A small image captioner, trained from scratch: 32-pixel images, encoder norm layernorm_no_bias.
Rows from block 5 of the image encoder of a small image captioner, named by matrix and row number. Rows with one number belong to one neuron. Each number is 50 + 10 x the weight over its row's rms, rounded and kept within 0 to 99. All counts start at 0.
After each neuron's rows are labels from the 100 images, of 14976, where the neuron reaches its largest size: "strongest on" is what is common among them. Only what is clearly more common there than usual is listed. The data: photos with spoken descriptions (Open Images, Localized Narratives). In brackets: how many of the 100, against the usual share in percent.
# gate: MLP gate (encoder.blocks.5.mlp.gate.weight, 320x160), inputs 0-39
# fc1: MLP up (encoder.blocks.5.mlp.fc1.weight, 320x160), inputs 0-39
# fc2: MLP down (encoder.blocks.5.mlp.fc2.weight, 160x320, transposed), outputs 0-39

gate.309:49 48 58 63 46 32 56 56 38 59 52 45 52 54 56 66 55 49 50 51 28 60 45 42 57 45 54 28 56 43 56 44 58 38 61 38 59 63 61 48
fc1.309:36 53 36 57 70 53 36 68 49 43 38 44 49 41 25 49 68 51 46 54 43 41 63 63 50 50 53 63 42 54 39 45 29 57 38 43 47 59 54 37
fc2.309:50 61 41 60 56 44 53 54 52 48 38 40 40 47 59 42 63 56 38 46 42 52 44 45 57 61 44 47 49 54 56 42 42 65 51 64 36 45 59 53
strongest on: text has "trees" (58 vs 27.8); text has "people" (50 vs 22.1); text has "road" (29 vs 8.1)

gate.90:61 43 49 44 49 41 51 62 63 42 50 56 50 71 46 54 44 57 63 61 46 33 38 57 47 29 46 49 29 48 53 50 40 41 54 51 46 43 50 64
fc1.90:50 56 53 40 41 42 48 46 61 50 42 65 47 61 52 55 35 50 53 59 46 39 40 51 50 37 57 45 20 49 48 44 38 32 56 58 58 49 51 74
fc2.90:54 52 53 38 54 57 31 42 58 65 53 57 59 45 47 58 53 43 45 69 49 53 28 48 49 58 47 29 42 38 33 58 25 45 36 57 39 61 59 64
strongest on: text has "flowers" (35 vs 3); text has "flower" (29 vs 2.1)

gate.264:28 45 49 43 69 48 38 58 69 43 52 59 78 57 65 58 58 46 43 45 40 56 54 33 56 48 54 47 45 46 46 54 50 38 32 42 34 46 57 29
fc1.264:69 65 50 47 57 41 64 51 73 52 33 45 58 53 43 36 35 38 48 40 39 63 60 42 50 49 51 29 62 43 51 56 48 61 44 46 43 57 39 38
fc2.264:50 44 43 67 60 56 51 54 43 40 53 58 39 52 30 60 49 66 52 45 75 52 37 67 62 54 50 42 36 58 52 48 77 38 66 52 44 45 63 46
strongest on: text has "road" (28 vs 8.1)

gate.74:58 44 50 48 57 43 34 45 49 55 52 56 34 60 42 41 45 51 60 44 60 51 40 44 55 50 48 48 41 42 25 40 53 39 38 57 41 65 31 45
fc1.74:51 50 43 57 38 68 65 56 32 45 51 59 73 46 42 60 54 39 41 54 36 48 52 49 44 48 40 48 60 61 66 57 49 47 54 44 52 44 71 64
fc2.74:58 48 60 51 39 56 25 45 41 51 42 39 56 53 47 54 49 39 48 42 36 50 56 60 47 47 53 56 37 51 49 52 48 41 64 44 66 37 48 60
strongest on: text has "table" (43 vs 12.9)

gate.29:54 54 53 48 55 62 54 59 60 60 54 43 57 33 51 53 39 51 57 68 56 50 49 52 60 43 68 40 52 56 42 52 45 47 42 65 40 44 79 51
fc1.29:51 42 56 51 42 55 44 60 53 44 63 51 47 70 59 57 46 40 55 51 53 52 35 54 50 42 57 26 65 56 46 43 53 47 50 38 44 44 41 44
fc2.29:48 33 47 55 50 52 53 53 48 54 56 59 54 42 50 58 42 34 39 56 38 64 75 37 39 50 43 57 76 47 36 43 45 65 38 31 44 45 43 33
strongest on: text has "man" (31 vs 11.9); text has "wearing" (29 vs 12.1); text has "woman" (26 vs 9.3)

gate.190:47 53 48 45 48 47 48 43 49 51 53 37 52 33 66 37 69 49 38 47 52 56 45 47 66 47 50 31 64 61 54 57 34 71 55 48 56 47 52 51
fc1.190:62 44 40 27 65 53 56 58 53 70 50 47 53 47 75 39 42 54 40 68 53 47 35 25 63 34 47 39 70 47 41 67 54 57 44 48 57 52 45 39
fc2.190:57 31 55 56 54 42 45 57 57 60 45 40 64 52 75 42 44 37 51 42 60 51 56 48 56 43 54 57 60 36 57 69 54 42 42 62 49 42 50 47
strongest on: text has "wearing" (30 vs 12.1)

gate.132:50 42 60 59 59 65 49 62 53 71 37 39 36 57 43 54 71 42 43 52 47 59 50 51 68 49 64 52 57 46 62 48 51 62 44 57 33 49 31 58
fc1.132:41 61 40 57 40 48 37 75 52 50 59 65 36 34 53 60 58 39 55 54 61 52 51 52 67 38 35 53 32 49 60 62 79 44 47 58 46 46 61 47
fc2.132:88 37 63 62 55 38 53 58 36 55 41 44 76 56 41 58 67 60 52 50 55 43 51 60 38 50 45 48 46 44 53 51 57 47 46 41 44 62 46 41
strongest on: text has "sky" (60 vs 24.8); text has "water" (28 vs 7.8)

gate.136:54 49 57 58 38 40 44 50 44 43 63 68 50 41 37 41 32 60 55 56 51 54 70 43 40 53 45 40 43 32 55 60 39 49 45 47 45 42 41 50
fc1.136:51 51 46 33 57 33 59 43 40 53 38 46 54 34 61 53 51 32 59 48 45 42 31 60 50 45 66 65 41 66 54 38 51 45 64 60 49 51 50 64
fc2.136:55 44 34 52 58 38 57 43 42 40 47 45 48 36 56 57 57 51 64 54 46 65 48 38 64 52 48 63 61 53 40 44 52 44 43 45 64 45 59 57
strongest on: text has "building" (30 vs 8.6)

gate.106:43 57 65 49 46 33 35 54 34 61 51 53 51 53 35 51 43 57 68 40 42 46 70 44 40 61 48 71 64 52 58 71 46 49 36 60 37 48 23 33
fc1.106:39 50 60 59 52 39 59 56 39 47 55 43 54 57 41 42 38 53 62 40 36 48 62 58 42 53 74 61 68 47 61 49 43 47 38 65 41 48 56 45
fc2.106:35 43 53 51 63 50 43 60 50 55 38 49 39 69 39 31 62 37 41 45 29 44 44 42 51 44 38 38 43 41 64 49 43 63 61 48 50 49 56 44
strongest on: text has "building" (26 vs 8.6)

gate.274:44 46 57 64 54 55 48 71 48 49 51 57 41 69 68 33 63 52 52 43 48 33 40 46 29 63 59 44 48 40 53 66 44 38 43 63 47 53 60 45
fc1.274:68 49 59 39 45 50 60 31 50 40 48 51 40 43 50 70 50 55 40 64 52 66 51 46 60 39 34 68 59 59 48 43 51 45 61 53 32 51 39 42
fc2.274:47 47 53 50 51 39 45 39 54 57 62 34 68 32 43 63 77 55 41 52 61 50 46 53 43 48 69 52 43 62 55 57 59 46 48 49 50 47 23 46
strongest on: text has "trees" (88 vs 27.8); text has "sky" (61 vs 24.8); text has "water" (32 vs 7.8)

gate.149:40 67 53 60 54 61 46 57 57 47 56 34 55 51 59 63 59 64 53 73 40 55 42 46 57 54 44 53 55 60 49 56 45 49 55 33 51 59 63 69
fc1.149:34 66 43 57 37 51 56 55 63 55 48 41 65 56 49 63 39 47 36 49 39 49 46 27 67 51 46 39 62 46 64 57 59 36 61 47 35 59 41 52
fc2.149:35 49 36 47 66 46 73 70 69 41 50 64 39 54 44 51 70 43 43 71 38 63 63 39 56 57 37 46 46 48 54 43 64 35 49 48 41 47 47 59
strongest on: text has "people" (65 vs 22.1); text has "grass" (49 vs 10.2); text has "ground" (35 vs 7.8); text has "wearing" (31 vs 12.1)

gate.184:49 45 48 46 49 55 49 48 47 50 41 40 55 47 68 53 49 50 42 46 55 37 54 63 60 47 55 57 40 57 38 32 54 36 49 57 41 39 50 61
fc1.184:62 55 46 45 47 60 45 47 36 53 53 34 66 49 63 47 48 48 48 59 39 32 49 49 53 46 53 48 43 42 47 34 45 50 60 43 59 40 48 43
fc2.184:33 52 55 32 51 42 69 62 44 56 61 38 58 41 43 57 31 59 35 50 56 37 50 46 44 70 49 55 53 35 46 38 48 47 59 52 59 26 55 59
strongest on: text has "holding" (43 vs 16); text has "man" (30 vs 11.9); text has "guitar" (25 vs 2.4)

gate.153:67 49 55 48 54 64 39 35 45 48 54 53 45 62 43 49 39 57 72 47 74 56 42 48 59 46 63 53 48 47 56 43 48 61 35 45 48 49 47 41
fc1.153:48 52 47 51 53 38 53 46 53 41 59 48 57 28 45 64 71 48 51 69 36 54 45 43 41 55 51 39 55 70 38 65 48 54 45 41 73 62 63 50
fc2.153:50 32 48 39 59 44 29 42 46 46 54 58 46 33 49 59 51 51 49 58 29 45 57 59 45 43 52 48 56 33 37 40 44 60 50 52 61 39 55 49
strongest on: text has "text" (41 vs 6.5)

gate.144:62 52 34 58 67 39 61 38 46 59 53 46 50 35 68 52 55 45 57 51 54 46 43 66 58 40 26 50 58 45 52 45 73 51 59 43 42 27 41 50
fc1.144:41 36 37 54 61 51 49 32 32 46 64 40 42 50 60 56 42 45 50 48 29 65 42 61 42 46 45 57 63 39 44 53 43 48 43 22 66 51 49 65
fc2.144:38 48 45 37 47 66 52 67 39 44 45 29 56 43 54 34 71 55 43 62 45 50 48 54 39 51 40 70 38 56 41 39 36 44 56 54 25 60 52 51
strongest on: text has "road" (26 vs 8.1)

gate.120:43 44 57 41 46 42 61 57 44 50 56 51 53 47 48 38 60 24 58 42 51 47 42 36 48 59 68 37 52 46 54 45 41 59 57 44 63 51 48 64
fc1.120:49 48 41 34 63 51 58 50 42 64 61 49 37 58 50 52 49 56 31 49 34 49 51 52 60 48 56 47 54 38 67 43 56 46 59 63 64 55 51 55
fc2.120:51 28 36 37 40 54 65 41 57 33 40 65 56 41 41 38 48 56 18 49 56 59 41 56 65 37 46 42 59 38 49 50 43 53 63 48 61 43 26 57
strongest on: text has "table" (43 vs 12.9)

gate.49:50 49 37 58 42 49 48 52 65 54 59 51 63 47 56 30 46 44 58 56 47 53 59 57 57 38 63 47 42 64 59 42 39 41 49 81 61 65 37 37
fc1.49:51 39 62 66 37 57 40 58 59 49 48 41 54 37 51 32 57 38 46 41 54 55 50 62 61 45 46 46 58 75 43 39 49 47 47 58 51 49 44 54
fc2.49:51 54 59 45 47 63 42 52 55 36 42 45 60 34 39 63 30 40 52 46 57 42 47 52 57 59 57 38 73 66 51 49 66 58 45 43 47 50 38 50
strongest on: text has "wearing" (38 vs 12.1); text has "person" (36 vs 16.6); text has "man" (29 vs 11.9); text has "woman" (25 vs 9.3)

gate.28:48 45 40 36 34 64 50 28 59 59 45 43 45 72 68 37 47 58 65 61 42 48 37 63 50 56 58 45 59 45 47 40 48 43 55 68 50 51 47 66
fc1.28:42 39 62 56 62 35 40 68 39 55 73 46 45 51 47 55 45 47 45 41 60 57 48 42 57 50 59 63 29 54 57 52 49 42 64 38 59 59 59 61
fc2.28:47 60 50 57 56 54 49 45 38 50 55 48 48 42 48 44 52 48 65 49 52 55 41 55 63 53 52 52 33 60 46 68 50 42 37 43 53 56 52 40
strongest on: text has "white" (55 vs 11.6); text has "black" (54 vs 9.4)

gate.0:50 53 35 36 53 56 72 59 51 59 41 45 47 27 39 46 61 50 60 48 54 40 34 48 55 47 57 62 52 53 29 33 37 52 55 61 62 50 43 46
fc1.0:53 50 57 55 39 41 34 40 66 47 55 60 51 52 58 56 52 49 29 52 51 70 38 54 59 56 45 49 65 37 74 61 60 42 44 37 43 47 52 41
fc2.0:68 36 47 45 56 35 60 49 67 45 57 77 56 60 44 46 30 52 56 53 43 56 55 41 38 60 53 54 51 51 71 47 69 54 63 30 70 45 41 54
strongest on: text has "wall" (41 vs 19.8); text has "wearing" (31 vs 12.1)

gate.299:56 34 49 50 62 55 49 41 45 61 47 45 61 55 57 49 45 41 51 57 60 47 30 53 56 35 40 41 50 47 55 55 51 63 47 41 61 35 47 55
fc1.299:40 57 59 57 60 29 41 49 55 36 49 60 45 52 59 47 61 56 53 43 51 57 47 41 62 65 50 55 45 52 52 48 55 36 54 43 48 66 40 33
fc2.299:41 61 64 53 56 64 61 14 63 49 39 61 25 42 40 55 64 55 55 58 48 54 54 44 44 53 55 33 43 37 52 64 50 66 53 41 53 60 55 46
strongest on: text has "people" (49 vs 22.1); text has "sitting" (45 vs 14.9); text has "table" (36 vs 12.9); text has "group" (25 vs 6.7)

gate.195:57 49 41 66 33 57 47 42 55 52 59 46 50 59 33 44 47 38 48 43 39 34 37 54 48 42 53 44 60 49 51 59 56 53 43 71 44 40 48 40
fc1.195:54 42 42 61 46 37 69 41 58 58 55 36 38 47 49 61 55 36 42 38 49 46 35 49 52 42 56 54 46 64 53 49 52 49 49 56 37 51 55 53
fc2.195:33 55 49 33 54 56 56 52 52 40 55 48 50 47 49 56 59 44 51 63 43 33 54 35 47 39 49 48 43 59 57 52 38 64 47 46 55 61 29 54
strongest on: text has "man" (35 vs 11.9); text has "holding" (35 vs 16); text has "wearing" (34 vs 12.1)

gate.215:34 57 39 59 38 67 47 56 38 43 51 55 33 59 35 33 50 55 62 60 56 42 66 53 62 48 47 54 69 46 45 45 49 38 36 66 40 57 59 55
fc1.215:76 55 65 52 57 36 37 52 53 48 50 73 53 74 59 44 59 33 55 54 76 69 52 57 42 74 48 49 47 50 65 63 60 50 62 59 46 29 49 59
fc2.215:52 54 40 61 53 50 46 41 54 49 36 60 64 45 64 63 34 54 51 62 44 53 53 36 52 52 69 51 61 55 47 53 74 72 63 56 65 43 41 55
strongest on: text has "black" (25 vs 9.4)

gate.272:62 61 67 45 29 69 53 45 37 59 50 50 40 47 53 49 53 53 57 63 35 34 41 41 53 49 51 60 42 50 51 50 53 52 55 34 65 44 53 59
fc1.272:84 54 63 63 42 54 50 50 35 68 44 51 49 60 49 68 38 55 51 66 40 37 40 37 56 47 47 49 34 51 33 58 50 48 62 34 63 51 43 48
fc2.272:53 75 67 38 42 50 35 48 62 59 65 68 49 38 47 66 53 58 48 44 47 31 36 35 48 62 52 60 23 49 28 44 46 46 51 46 56 62 44 59
strongest on: text has "trees" (78 vs 27.8); text has "sky" (56 vs 24.8); text has "water" (38 vs 7.8)

gate.220:57 46 65 33 63 57 52 58 64 63 39 49 58 55 53 39 33 45 51 57 40 19 49 31 45 44 40 63 53 60 46 64 36 45 32 47 54 38 55 56
fc1.220:38 49 32 45 43 30 61 48 40 48 60 63 33 39 46 54 56 54 67 43 66 78 47 53 56 59 54 39 37 37 50 51 57 48 50 46 54 62 57 56
fc2.220:53 46 37 36 53 45 49 58 56 41 39 45 51 52 45 59 61 46 67 46 54 61 57 56 59 49 48 57 45 81 55 44 51 53 58 46 23 62 46 30
strongest on: text has "sky" (78 vs 24.8); text has "trees" (77 vs 27.8); text has "bottom" (27 vs 9.9); text has "plants" (26 vs 9.8)

gate.154:62 50 55 46 63 54 60 55 28 46 46 43 52 58 57 48 60 77 49 50 47 44 35 51 39 33 62 42 53 49 51 62 67 45 52 35 47 62 44 66
fc1.154:61 54 54 67 55 62 47 57 48 62 49 53 52 61 49 51 60 75 44 54 40 46 51 43 27 50 64 56 46 54 39 48 39 36 60 42 51 56 45 68
fc2.154:49 48 48 42 65 43 40 69 67 49 36 32 67 54 52 62 43 48 37 65 42 46 50 62 56 42 57 67 53 48 72 48 37 59 54 66 46 56 28 61
strongest on: text has "road" (31 vs 8.1); text has "buildings" (28 vs 10.9)

gate.64:60 43 56 69 40 41 31 48 58 38 35 50 63 47 28 56 56 49 50 55 37 47 27 37 51 51 57 69 60 61 30 44 72 46 58 45 58 39 56 46
fc1.64:79 41 57 51 51 62 44 49 58 59 49 45 37 44 51 37 66 56 56 55 39 55 63 42 55 19 58 53 38 73 74 57 40 65 48 50 44 67 42 61
fc2.64:59 40 56 40 44 44 61 65 48 48 51 52 45 68 44 44 50 37 55 50 27 54 46 25 50 51 29 57 57 49 68 62 56 58 59 52 55 53 67 32
strongest on: text has "road" (40 vs 8.1)

gate.235:36 45 56 55 48 43 41 66 50 50 48 37 57 52 52 46 59 47 68 62 57 55 56 58 48 54 42 41 33 58 56 46 54 58 74 54 62 55 55 58
fc1.235:43 43 54 52 53 33 46 77 42 39 51 50 59 50 58 45 54 57 61 51 43 64 55 55 33 45 39 47 39 56 60 37 53 56 59 49 67 58 64 45
fc2.235:52 53 66 46 57 57 65 73 41 48 44 39 67 51 64 51 54 43 57 55 55 52 20 46 53 57 58 45 58 64 65 41 57 63 63 51 50 49 48 40
strongest on: text has "flowers" (29 vs 3)

gate.42:31 62 49 36 40 59 59 58 58 53 48 48 44 36 41 46 57 49 53 52 37 44 67 45 56 46 56 55 59 42 46 47 33 56 46 42 36 52 75 40
fc1.42:27 46 62 52 39 42 48 60 53 34 38 46 61 45 52 41 57 43 63 72 39 59 64 47 37 45 62 68 47 56 69 37 43 61 44 35 47 45 70 47
fc2.42:49 51 32 52 38 56 47 65 30 44 48 53 46 56 36 38 52 48 65 49 58 48 39 35 52 42 58 69 54 55 58 45 34 60 42 34 30 35 58 42
strongest on: text has "man" (34 vs 11.9)

gate.211:54 56 52 52 41 65 54 33 69 57 38 48 39 72 54 37 40 29 71 44 55 57 48 51 55 53 63 58 62 63 43 48 40 62 53 42 49 16 52 54
fc1.211:38 48 48 44 53 40 44 49 55 59 53 46 44 53 37 56 49 52 75 38 40 30 41 70 54 59 38 35 59 38 61 31 31 58 51 63 41 49 55 46
fc2.211:64 29 33 49 64 51 45 49 64 54 45 56 42 68 64 66 44 41 63 51 55 43 34 49 52 48 42 66 58 70 34 70 71 62 49 42 41 71 62 47
strongest on: text has "white" (32 vs 11.6); text has "black" (31 vs 9.4)

gate.213:55 38 48 47 39 43 44 26 33 56 64 55 56 42 56 47 55 33 44 55 61 45 37 45 66 44 50 55 33 55 55 55 66 37 44 44 67 51 56 46
fc1.213:50 55 30 48 43 40 45 72 64 36 49 52 22 43 53 59 54 59 36 51 55 41 45 48 34 57 64 34 64 60 49 25 40 64 61 40 55 50 58 45
fc2.213:55 45 62 59 53 30 44 49 47 55 62 52 32 47 54 64 62 68 52 51 49 31 42 34 63 37 44 61 51 56 55 50 58 54 40 35 53 45 53 49
strongest on: text has "trees" (58 vs 27.8)

gate.19:45 38 42 44 49 70 56 49 27 60 28 43 58 46 39 29 60 70 52 53 48 48 38 41 39 34 74 37 66 50 47 59 40 62 39 37 53 47 51 45
fc1.19:49 35 50 39 41 55 51 65 40 70 53 32 44 52 48 51 80 64 63 35 53 49 56 43 55 48 51 50 61 44 63 70 62 74 52 54 56 53 49 35
fc2.19:48 38 52 57 50 51 52 59 44 54 34 43 59 46 40 37 44 51 63 49 56 54 34 68 36 53 50 58 67 55 53 55 29 48 46 48 39 54 58 63
strongest on: text has "sitting" (36 vs 14.9); text has "holding" (35 vs 16)

gate.196:66 66 52 49 46 39 31 55 53 28 50 55 35 35 44 54 55 41 55 55 42 55 51 64 43 60 56 67 67 68 43 67 28 40 43 45 63 52 44 65
fc1.196:72 55 61 56 63 35 51 53 57 49 52 41 50 33 50 38 44 46 61 42 40 57 48 54 50 41 35 68 68 65 38 43 43 53 45 42 49 75 44 27
fc2.196:70 65 61 38 36 54 51 48 52 41 40 61 44 51 50 59 43 43 45 48 44 71 49 48 58 62 54 46 58 63 47 60 55 42 43 42 72 36 45 52
strongest on: text has "man" (33 vs 11.9)

gate.168:41 53 66 75 54 52 60 46 58 48 40 52 36 39 50 62 63 37 55 71 59 57 43 31 70 41 35 43 61 46 46 57 41 36 78 56 46 46 56 57
fc1.168:62 38 39 32 43 55 50 53 45 57 49 43 60 49 50 38 42 54 54 30 37 49 39 78 32 50 60 49 48 47 42 46 48 58 31 46 49 56 43 43
fc2.168:51 68 41 39 60 43 28 50 40 49 56 52 34 44 58 62 41 60 41 52 40 44 59 64 52 54 46 66 44 61 33 34 74 59 48 55 56 49 40 39
strongest on: text has "trees" (57 vs 27.8); text has "people" (53 vs 22.1)

gate.40:38 53 52 55 35 53 51 44 44 37 29 54 48 39 53 40 54 65 31 58 49 57 41 57 42 64 60 40 49 44 59 39 43 30 49 61 41 54 50 42
fc1.40:56 37 63 38 42 45 54 56 42 67 38 46 43 47 52 35 63 37 63 40 48 61 54 37 45 64 40 51 48 52 46 41 66 67 54 59 40 46 42 55
fc2.40:37 67 60 58 60 61 46 44 62 41 45 72 36 34 54 37 55 47 55 47 42 50 31 39 66 56 28 54 58 53 62 43 33 60 53 58 43 52 59 52
strongest on: text has "holding" (35 vs 16); text has "man" (30 vs 11.9)

gate.58:55 55 37 52 46 59 53 54 70 43 59 51 59 78 54 41 60 52 61 54 38 59 46 44 75 47 56 50 59 27 59 55 52 49 47 46 50 52 57 61
fc1.58:44 52 48 49 50 41 31 65 60 53 85 72 66 40 54 27 31 59 43 50 55 58 53 54 55 27 63 45 52 38 46 44 45 48 49 49 36 44 19 45
fc2.58:39 54 45 53 54 48 32 50 56 36 43 49 59 41 51 56 55 54 54 32 44 53 62 70 55 43 53 58 48 53 28 52 48 48 56 54 39 42 60 43
strongest on: text has "people" (51 vs 22.1); text has "grass" (39 vs 10.2); text has "ground" (30 vs 7.8)

gate.263:49 61 61 40 58 44 31 62 45 39 70 51 60 62 56 53 56 49 54 34 46 57 42 40 58 60 59 46 69 29 46 69 63 35 49 56 64 44 54 45
fc1.263:56 37 40 64 33 47 60 37 53 53 32 41 46 38 47 44 37 52 44 43 53 57 49 78 48 45 40 50 36 71 58 40 51 58 54 66 47 63 40 62
fc2.263:49 45 53 53 52 60 62 57 39 51 59 50 43 54 42 52 66 46 63 59 47 61 58 58 50 58 42 48 71 65 63 63 39 70 60 52 45 53 36 47
strongest on: text has "road" (54 vs 8.1); text has "vehicles" (28 vs 4.4); text has "buildings" (27 vs 10.9)

gate.110:36 49 66 62 56 34 44 53 58 36 66 43 53 53 39 47 52 32 52 40 59 60 58 62 43 53 56 38 46 68 67 59 71 33 38 70 59 46 58 58
fc1.110:61 54 39 62 66 49 49 55 58 53 51 67 56 54 51 47 54 51 56 49 61 54 46 77 47 58 48 40 62 49 64 58 57 43 69 55 59 62 38 56
fc2.110:65 67 48 41 39 45 54 72 46 54 40 48 73 33 64 49 49 59 53 62 40 52 57 43 61 58 58 40 52 59 38 42 41 77 58 51 43 50 52 37
strongest on: text has "black" (27 vs 9.4)

gate.105:38 34 37 46 68 59 61 31 46 43 45 46 44 41 59 56 71 54 57 55 59 79 50 49 33 54 47 52 54 64 51 58 43 37 49 34 50 53 48 56
fc1.105:71 75 67 37 46 41 52 51 42 56 61 61 43 22 31 38 49 44 53 51 61 35 45 46 55 51 46 42 42 46 73 60 46 53 43 48 50 41 55 39
fc2.105:41 65 48 78 45 44 36 65 52 50 69 59 50 29 48 57 72 46 51 57 41 57 48 53 34 55 53 46 44 25 43 56 60 41 35 60 47 40 50 64
strongest on: text has "sky" (51 vs 24.8)

gate.185:63 43 50 60 60 36 42 51 52 64 37 25 32 61 43 63 57 37 28 41 58 60 48 56 38 62 50 66 68 55 53 52 64 42 55 50 57 54 52 40
fc1.185:68 50 30 64 57 38 28 52 45 60 38 47 47 28 52 60 41 41 46 48 60 48 38 49 40 43 46 45 69 60 41 44 39 48 46 51 63 53 53 53
fc2.185:42 42 62 41 53 63 31 59 38 33 52 52 53 57 58 43 53 51 62 40 47 54 58 37 66 57 52 46 65 47 42 67 39 61 42 61 30 41 55 43
strongest on: text has "people" (53 vs 22.1); text has "group" (27 vs 6.7)

gate.22:50 51 64 42 40 59 58 41 65 75 67 34 59 58 61 44 57 61 45 64 38 66 65 64 41 38 43 61 76 33 35 45 48 42 51 52 63 62 35 68
fc1.22:39 33 66 40 62 64 43 47 47 53 66 36 39 45 42 51 65 43 55 45 53 61 44 54 61 44 52 63 65 55 46 50 53 28 56 60 59 50 45 44
fc2.22:44 46 50 51 54 50 55 43 48 39 63 46 49 52 47 49 54 56 56 42 68 53 32 49 35 38 58 49 69 52 30 63 62 62 50 46 47 60 49 47
strongest on: text has "grass" (26 vs 10.2)

gate.46:31 71 56 44 52 51 47 43 49 51 41 38 42 39 63 60 38 44 46 53 47 61 72 45 54 50 31 54 41 43 50 47 54 58 36 34 61 57 55 52
fc1.46:50 52 67 32 40 51 55 26 48 41 51 41 55 40 34 52 37 38 64 60 53 73 36 49 50 35 47 53 36 55 58 63 44 53 45 37 34 54 48 57
fc2.46:54 32 46 61 39 45 61 60 55 52 43 54 43 67 53 39 47 60 53 44 65 56 30 54 38 64 50 58 64 39 64 42 63 45 60 50 29 37 66 59
strongest on: text has "people" (45 vs 22.1); text has "sitting" (35 vs 14.9)

gate.313:49 51 37 44 50 35 46 41 62 43 43 52 59 48 54 51 55 71 48 42 45 56 35 31 52 47 68 43 41 50 42 53 40 45 51 42 52 36 59 48
fc1.313:55 44 55 61 66 37 78 44 42 48 66 49 55 49 73 51 60 49 43 37 47 28 47 34 47 47 37 56 59 34 53 64 55 59 41 45 58 51 51 62
fc2.313:42 41 61 45 54 52 61 52 55 41 51 28 54 51 54 48 54 40 63 76 46 53 47 54 53 46 59 55 52 44 62 38 49 46 46 34 64 40 57 43
strongest on: text has "grass" (39 vs 10.2)

gate.20:76 60 42 49 54 57 49 52 23 42 60 51 54 42 65 62 45 49 42 56 57 61 42 65 56 30 60 49 38 63 46 47 23 55 48 37 48 34 46 43
fc1.20:50 45 37 50 58 57 48 58 73 53 62 43 65 52 53 53 45 50 42 47 47 44 28 33 52 58 55 51 38 60 46 53 47 45 46 70 47 56 37 66
fc2.20:48 48 46 56 47 57 44 12 43 44 61 51 58 58 59 42 53 34 22 51 30 60 58 41 45 54 52 45 79 42 41 31 43 53 43 39 43 50 26 41
strongest on: text has "wearing" (30 vs 12.1)

gate.228:37 29 48 47 42 38 48 49 45 47 50 46 54 43 50 52 56 49 42 41 31 56 53 37 49 42 52 44 42 54 35 41 42 55 61 56 53 56 52 59
fc1.228:52 52 69 64 54 50 41 33 51 41 36 54 51 41 58 55 57 47 43 58 50 31 33 31 49 66 64 50 44 46 50 60 48 53 21 44 55 60 37 49
fc2.228:36 57 56 54 31 41 60 35 77 45 44 44 58 52 46 41 62 57 52 57 44 36 63 38 51 63 47 54 48 42 37 51 47 50 34 56 52 61 56 61
strongest on: text has "flowers" (37 vs 3)

gate.289:58 64 24 27 59 46 57 43 53 56 45 51 47 49 53 72 56 49 45 53 45 40 47 50 63 49 38 34 46 46 39 63 45 69 66 58 41 50 38 53
fc1.289:56 66 62 40 38 61 46 42 49 56 49 59 43 62 67 44 54 57 43 51 35 49 52 32 75 58 48 43 53 48 33 56 50 59 58 47 52 44 56 46
fc2.289:43 38 46 51 30 47 64 51 38 47 65 34 41 64 45 57 54 55 62 60 40 35 41 44 39 49 52 45 59 54 56 58 41 60 49 64 66 41 38 34
strongest on: text has "wall" (50 vs 19.8); text has "person" (42 vs 16.6); text has "wearing" (33 vs 12.1); text has "man" (30 vs 11.9)

gate.142:35 38 50 59 31 50 36 57 46 44 37 36 44 37 57 51 50 61 62 56 43 48 55 49 47 49 46 65 48 39 53 61 30 49 47 39 44 61 46 33
fc1.142:50 52 53 41 62 58 54 60 48 53 39 56 64 44 43 50 51 37 35 48 33 45 40 54 46 35 43 50 44 40 58 43 72 44 44 66 40 31 55 43
fc2.142:47 40 42 59 65 46 50 62 42 52 50 42 57 38 58 51 32 55 43 75 43 53 46 55 53 59 48 52 49 41 44 40 54 54 42 55 47 53 42 54
strongest on: text has "wall" (43 vs 19.8); text has "table" (39 vs 12.9)

gate.316:50 56 57 51 43 57 28 54 51 67 54 42 42 55 39 39 59 59 56 52 38 61 52 29 31 46 63 45 30 54 59 47 58 21 57 49 61 40 60 32
fc1.316:54 56 36 59 30 64 42 59 55 81 44 43 41 43 37 42 50 54 59 41 39 51 51 42 41 47 59 38 48 49 53 56 56 25 61 45 66 63 51 35
fc2.316:55 43 34 25 46 42 49 49 42 43 65 38 62 37 50 45 42 51 52 40 58 52 27 41 58 34 59 41 50 39 40 52 36 37 58 43 43 53 60 47
strongest on: text has "sky" (55 vs 24.8)

gate.160:39 39 52 46 59 41 39 47 40 67 40 43 51 57 55 44 47 51 56 46 50 53 49 44 40 39 43 55 47 53 64 58 43 52 48 40 42 50 55 67
fc1.160:47 65 68 32 43 54 49 40 46 35 49 55 53 42 53 73 47 38 45 50 66 48 54 33 34 47 36 58 56 38 56 40 38 62 54 32 52 51 50 52
fc2.160:51 32 51 49 50 52 17 73 47 57 40 40 50 41 51 49 57 49 49 61 43 59 38 58 67 59 48 47 46 42 41 56 70 46 58 39 65 36 50 26
strongest on: text has "sitting" (57 vs 14.9); text has "wall" (53 vs 19.8); text has "table" (52 vs 12.9); text has "two" (31 vs 11.1)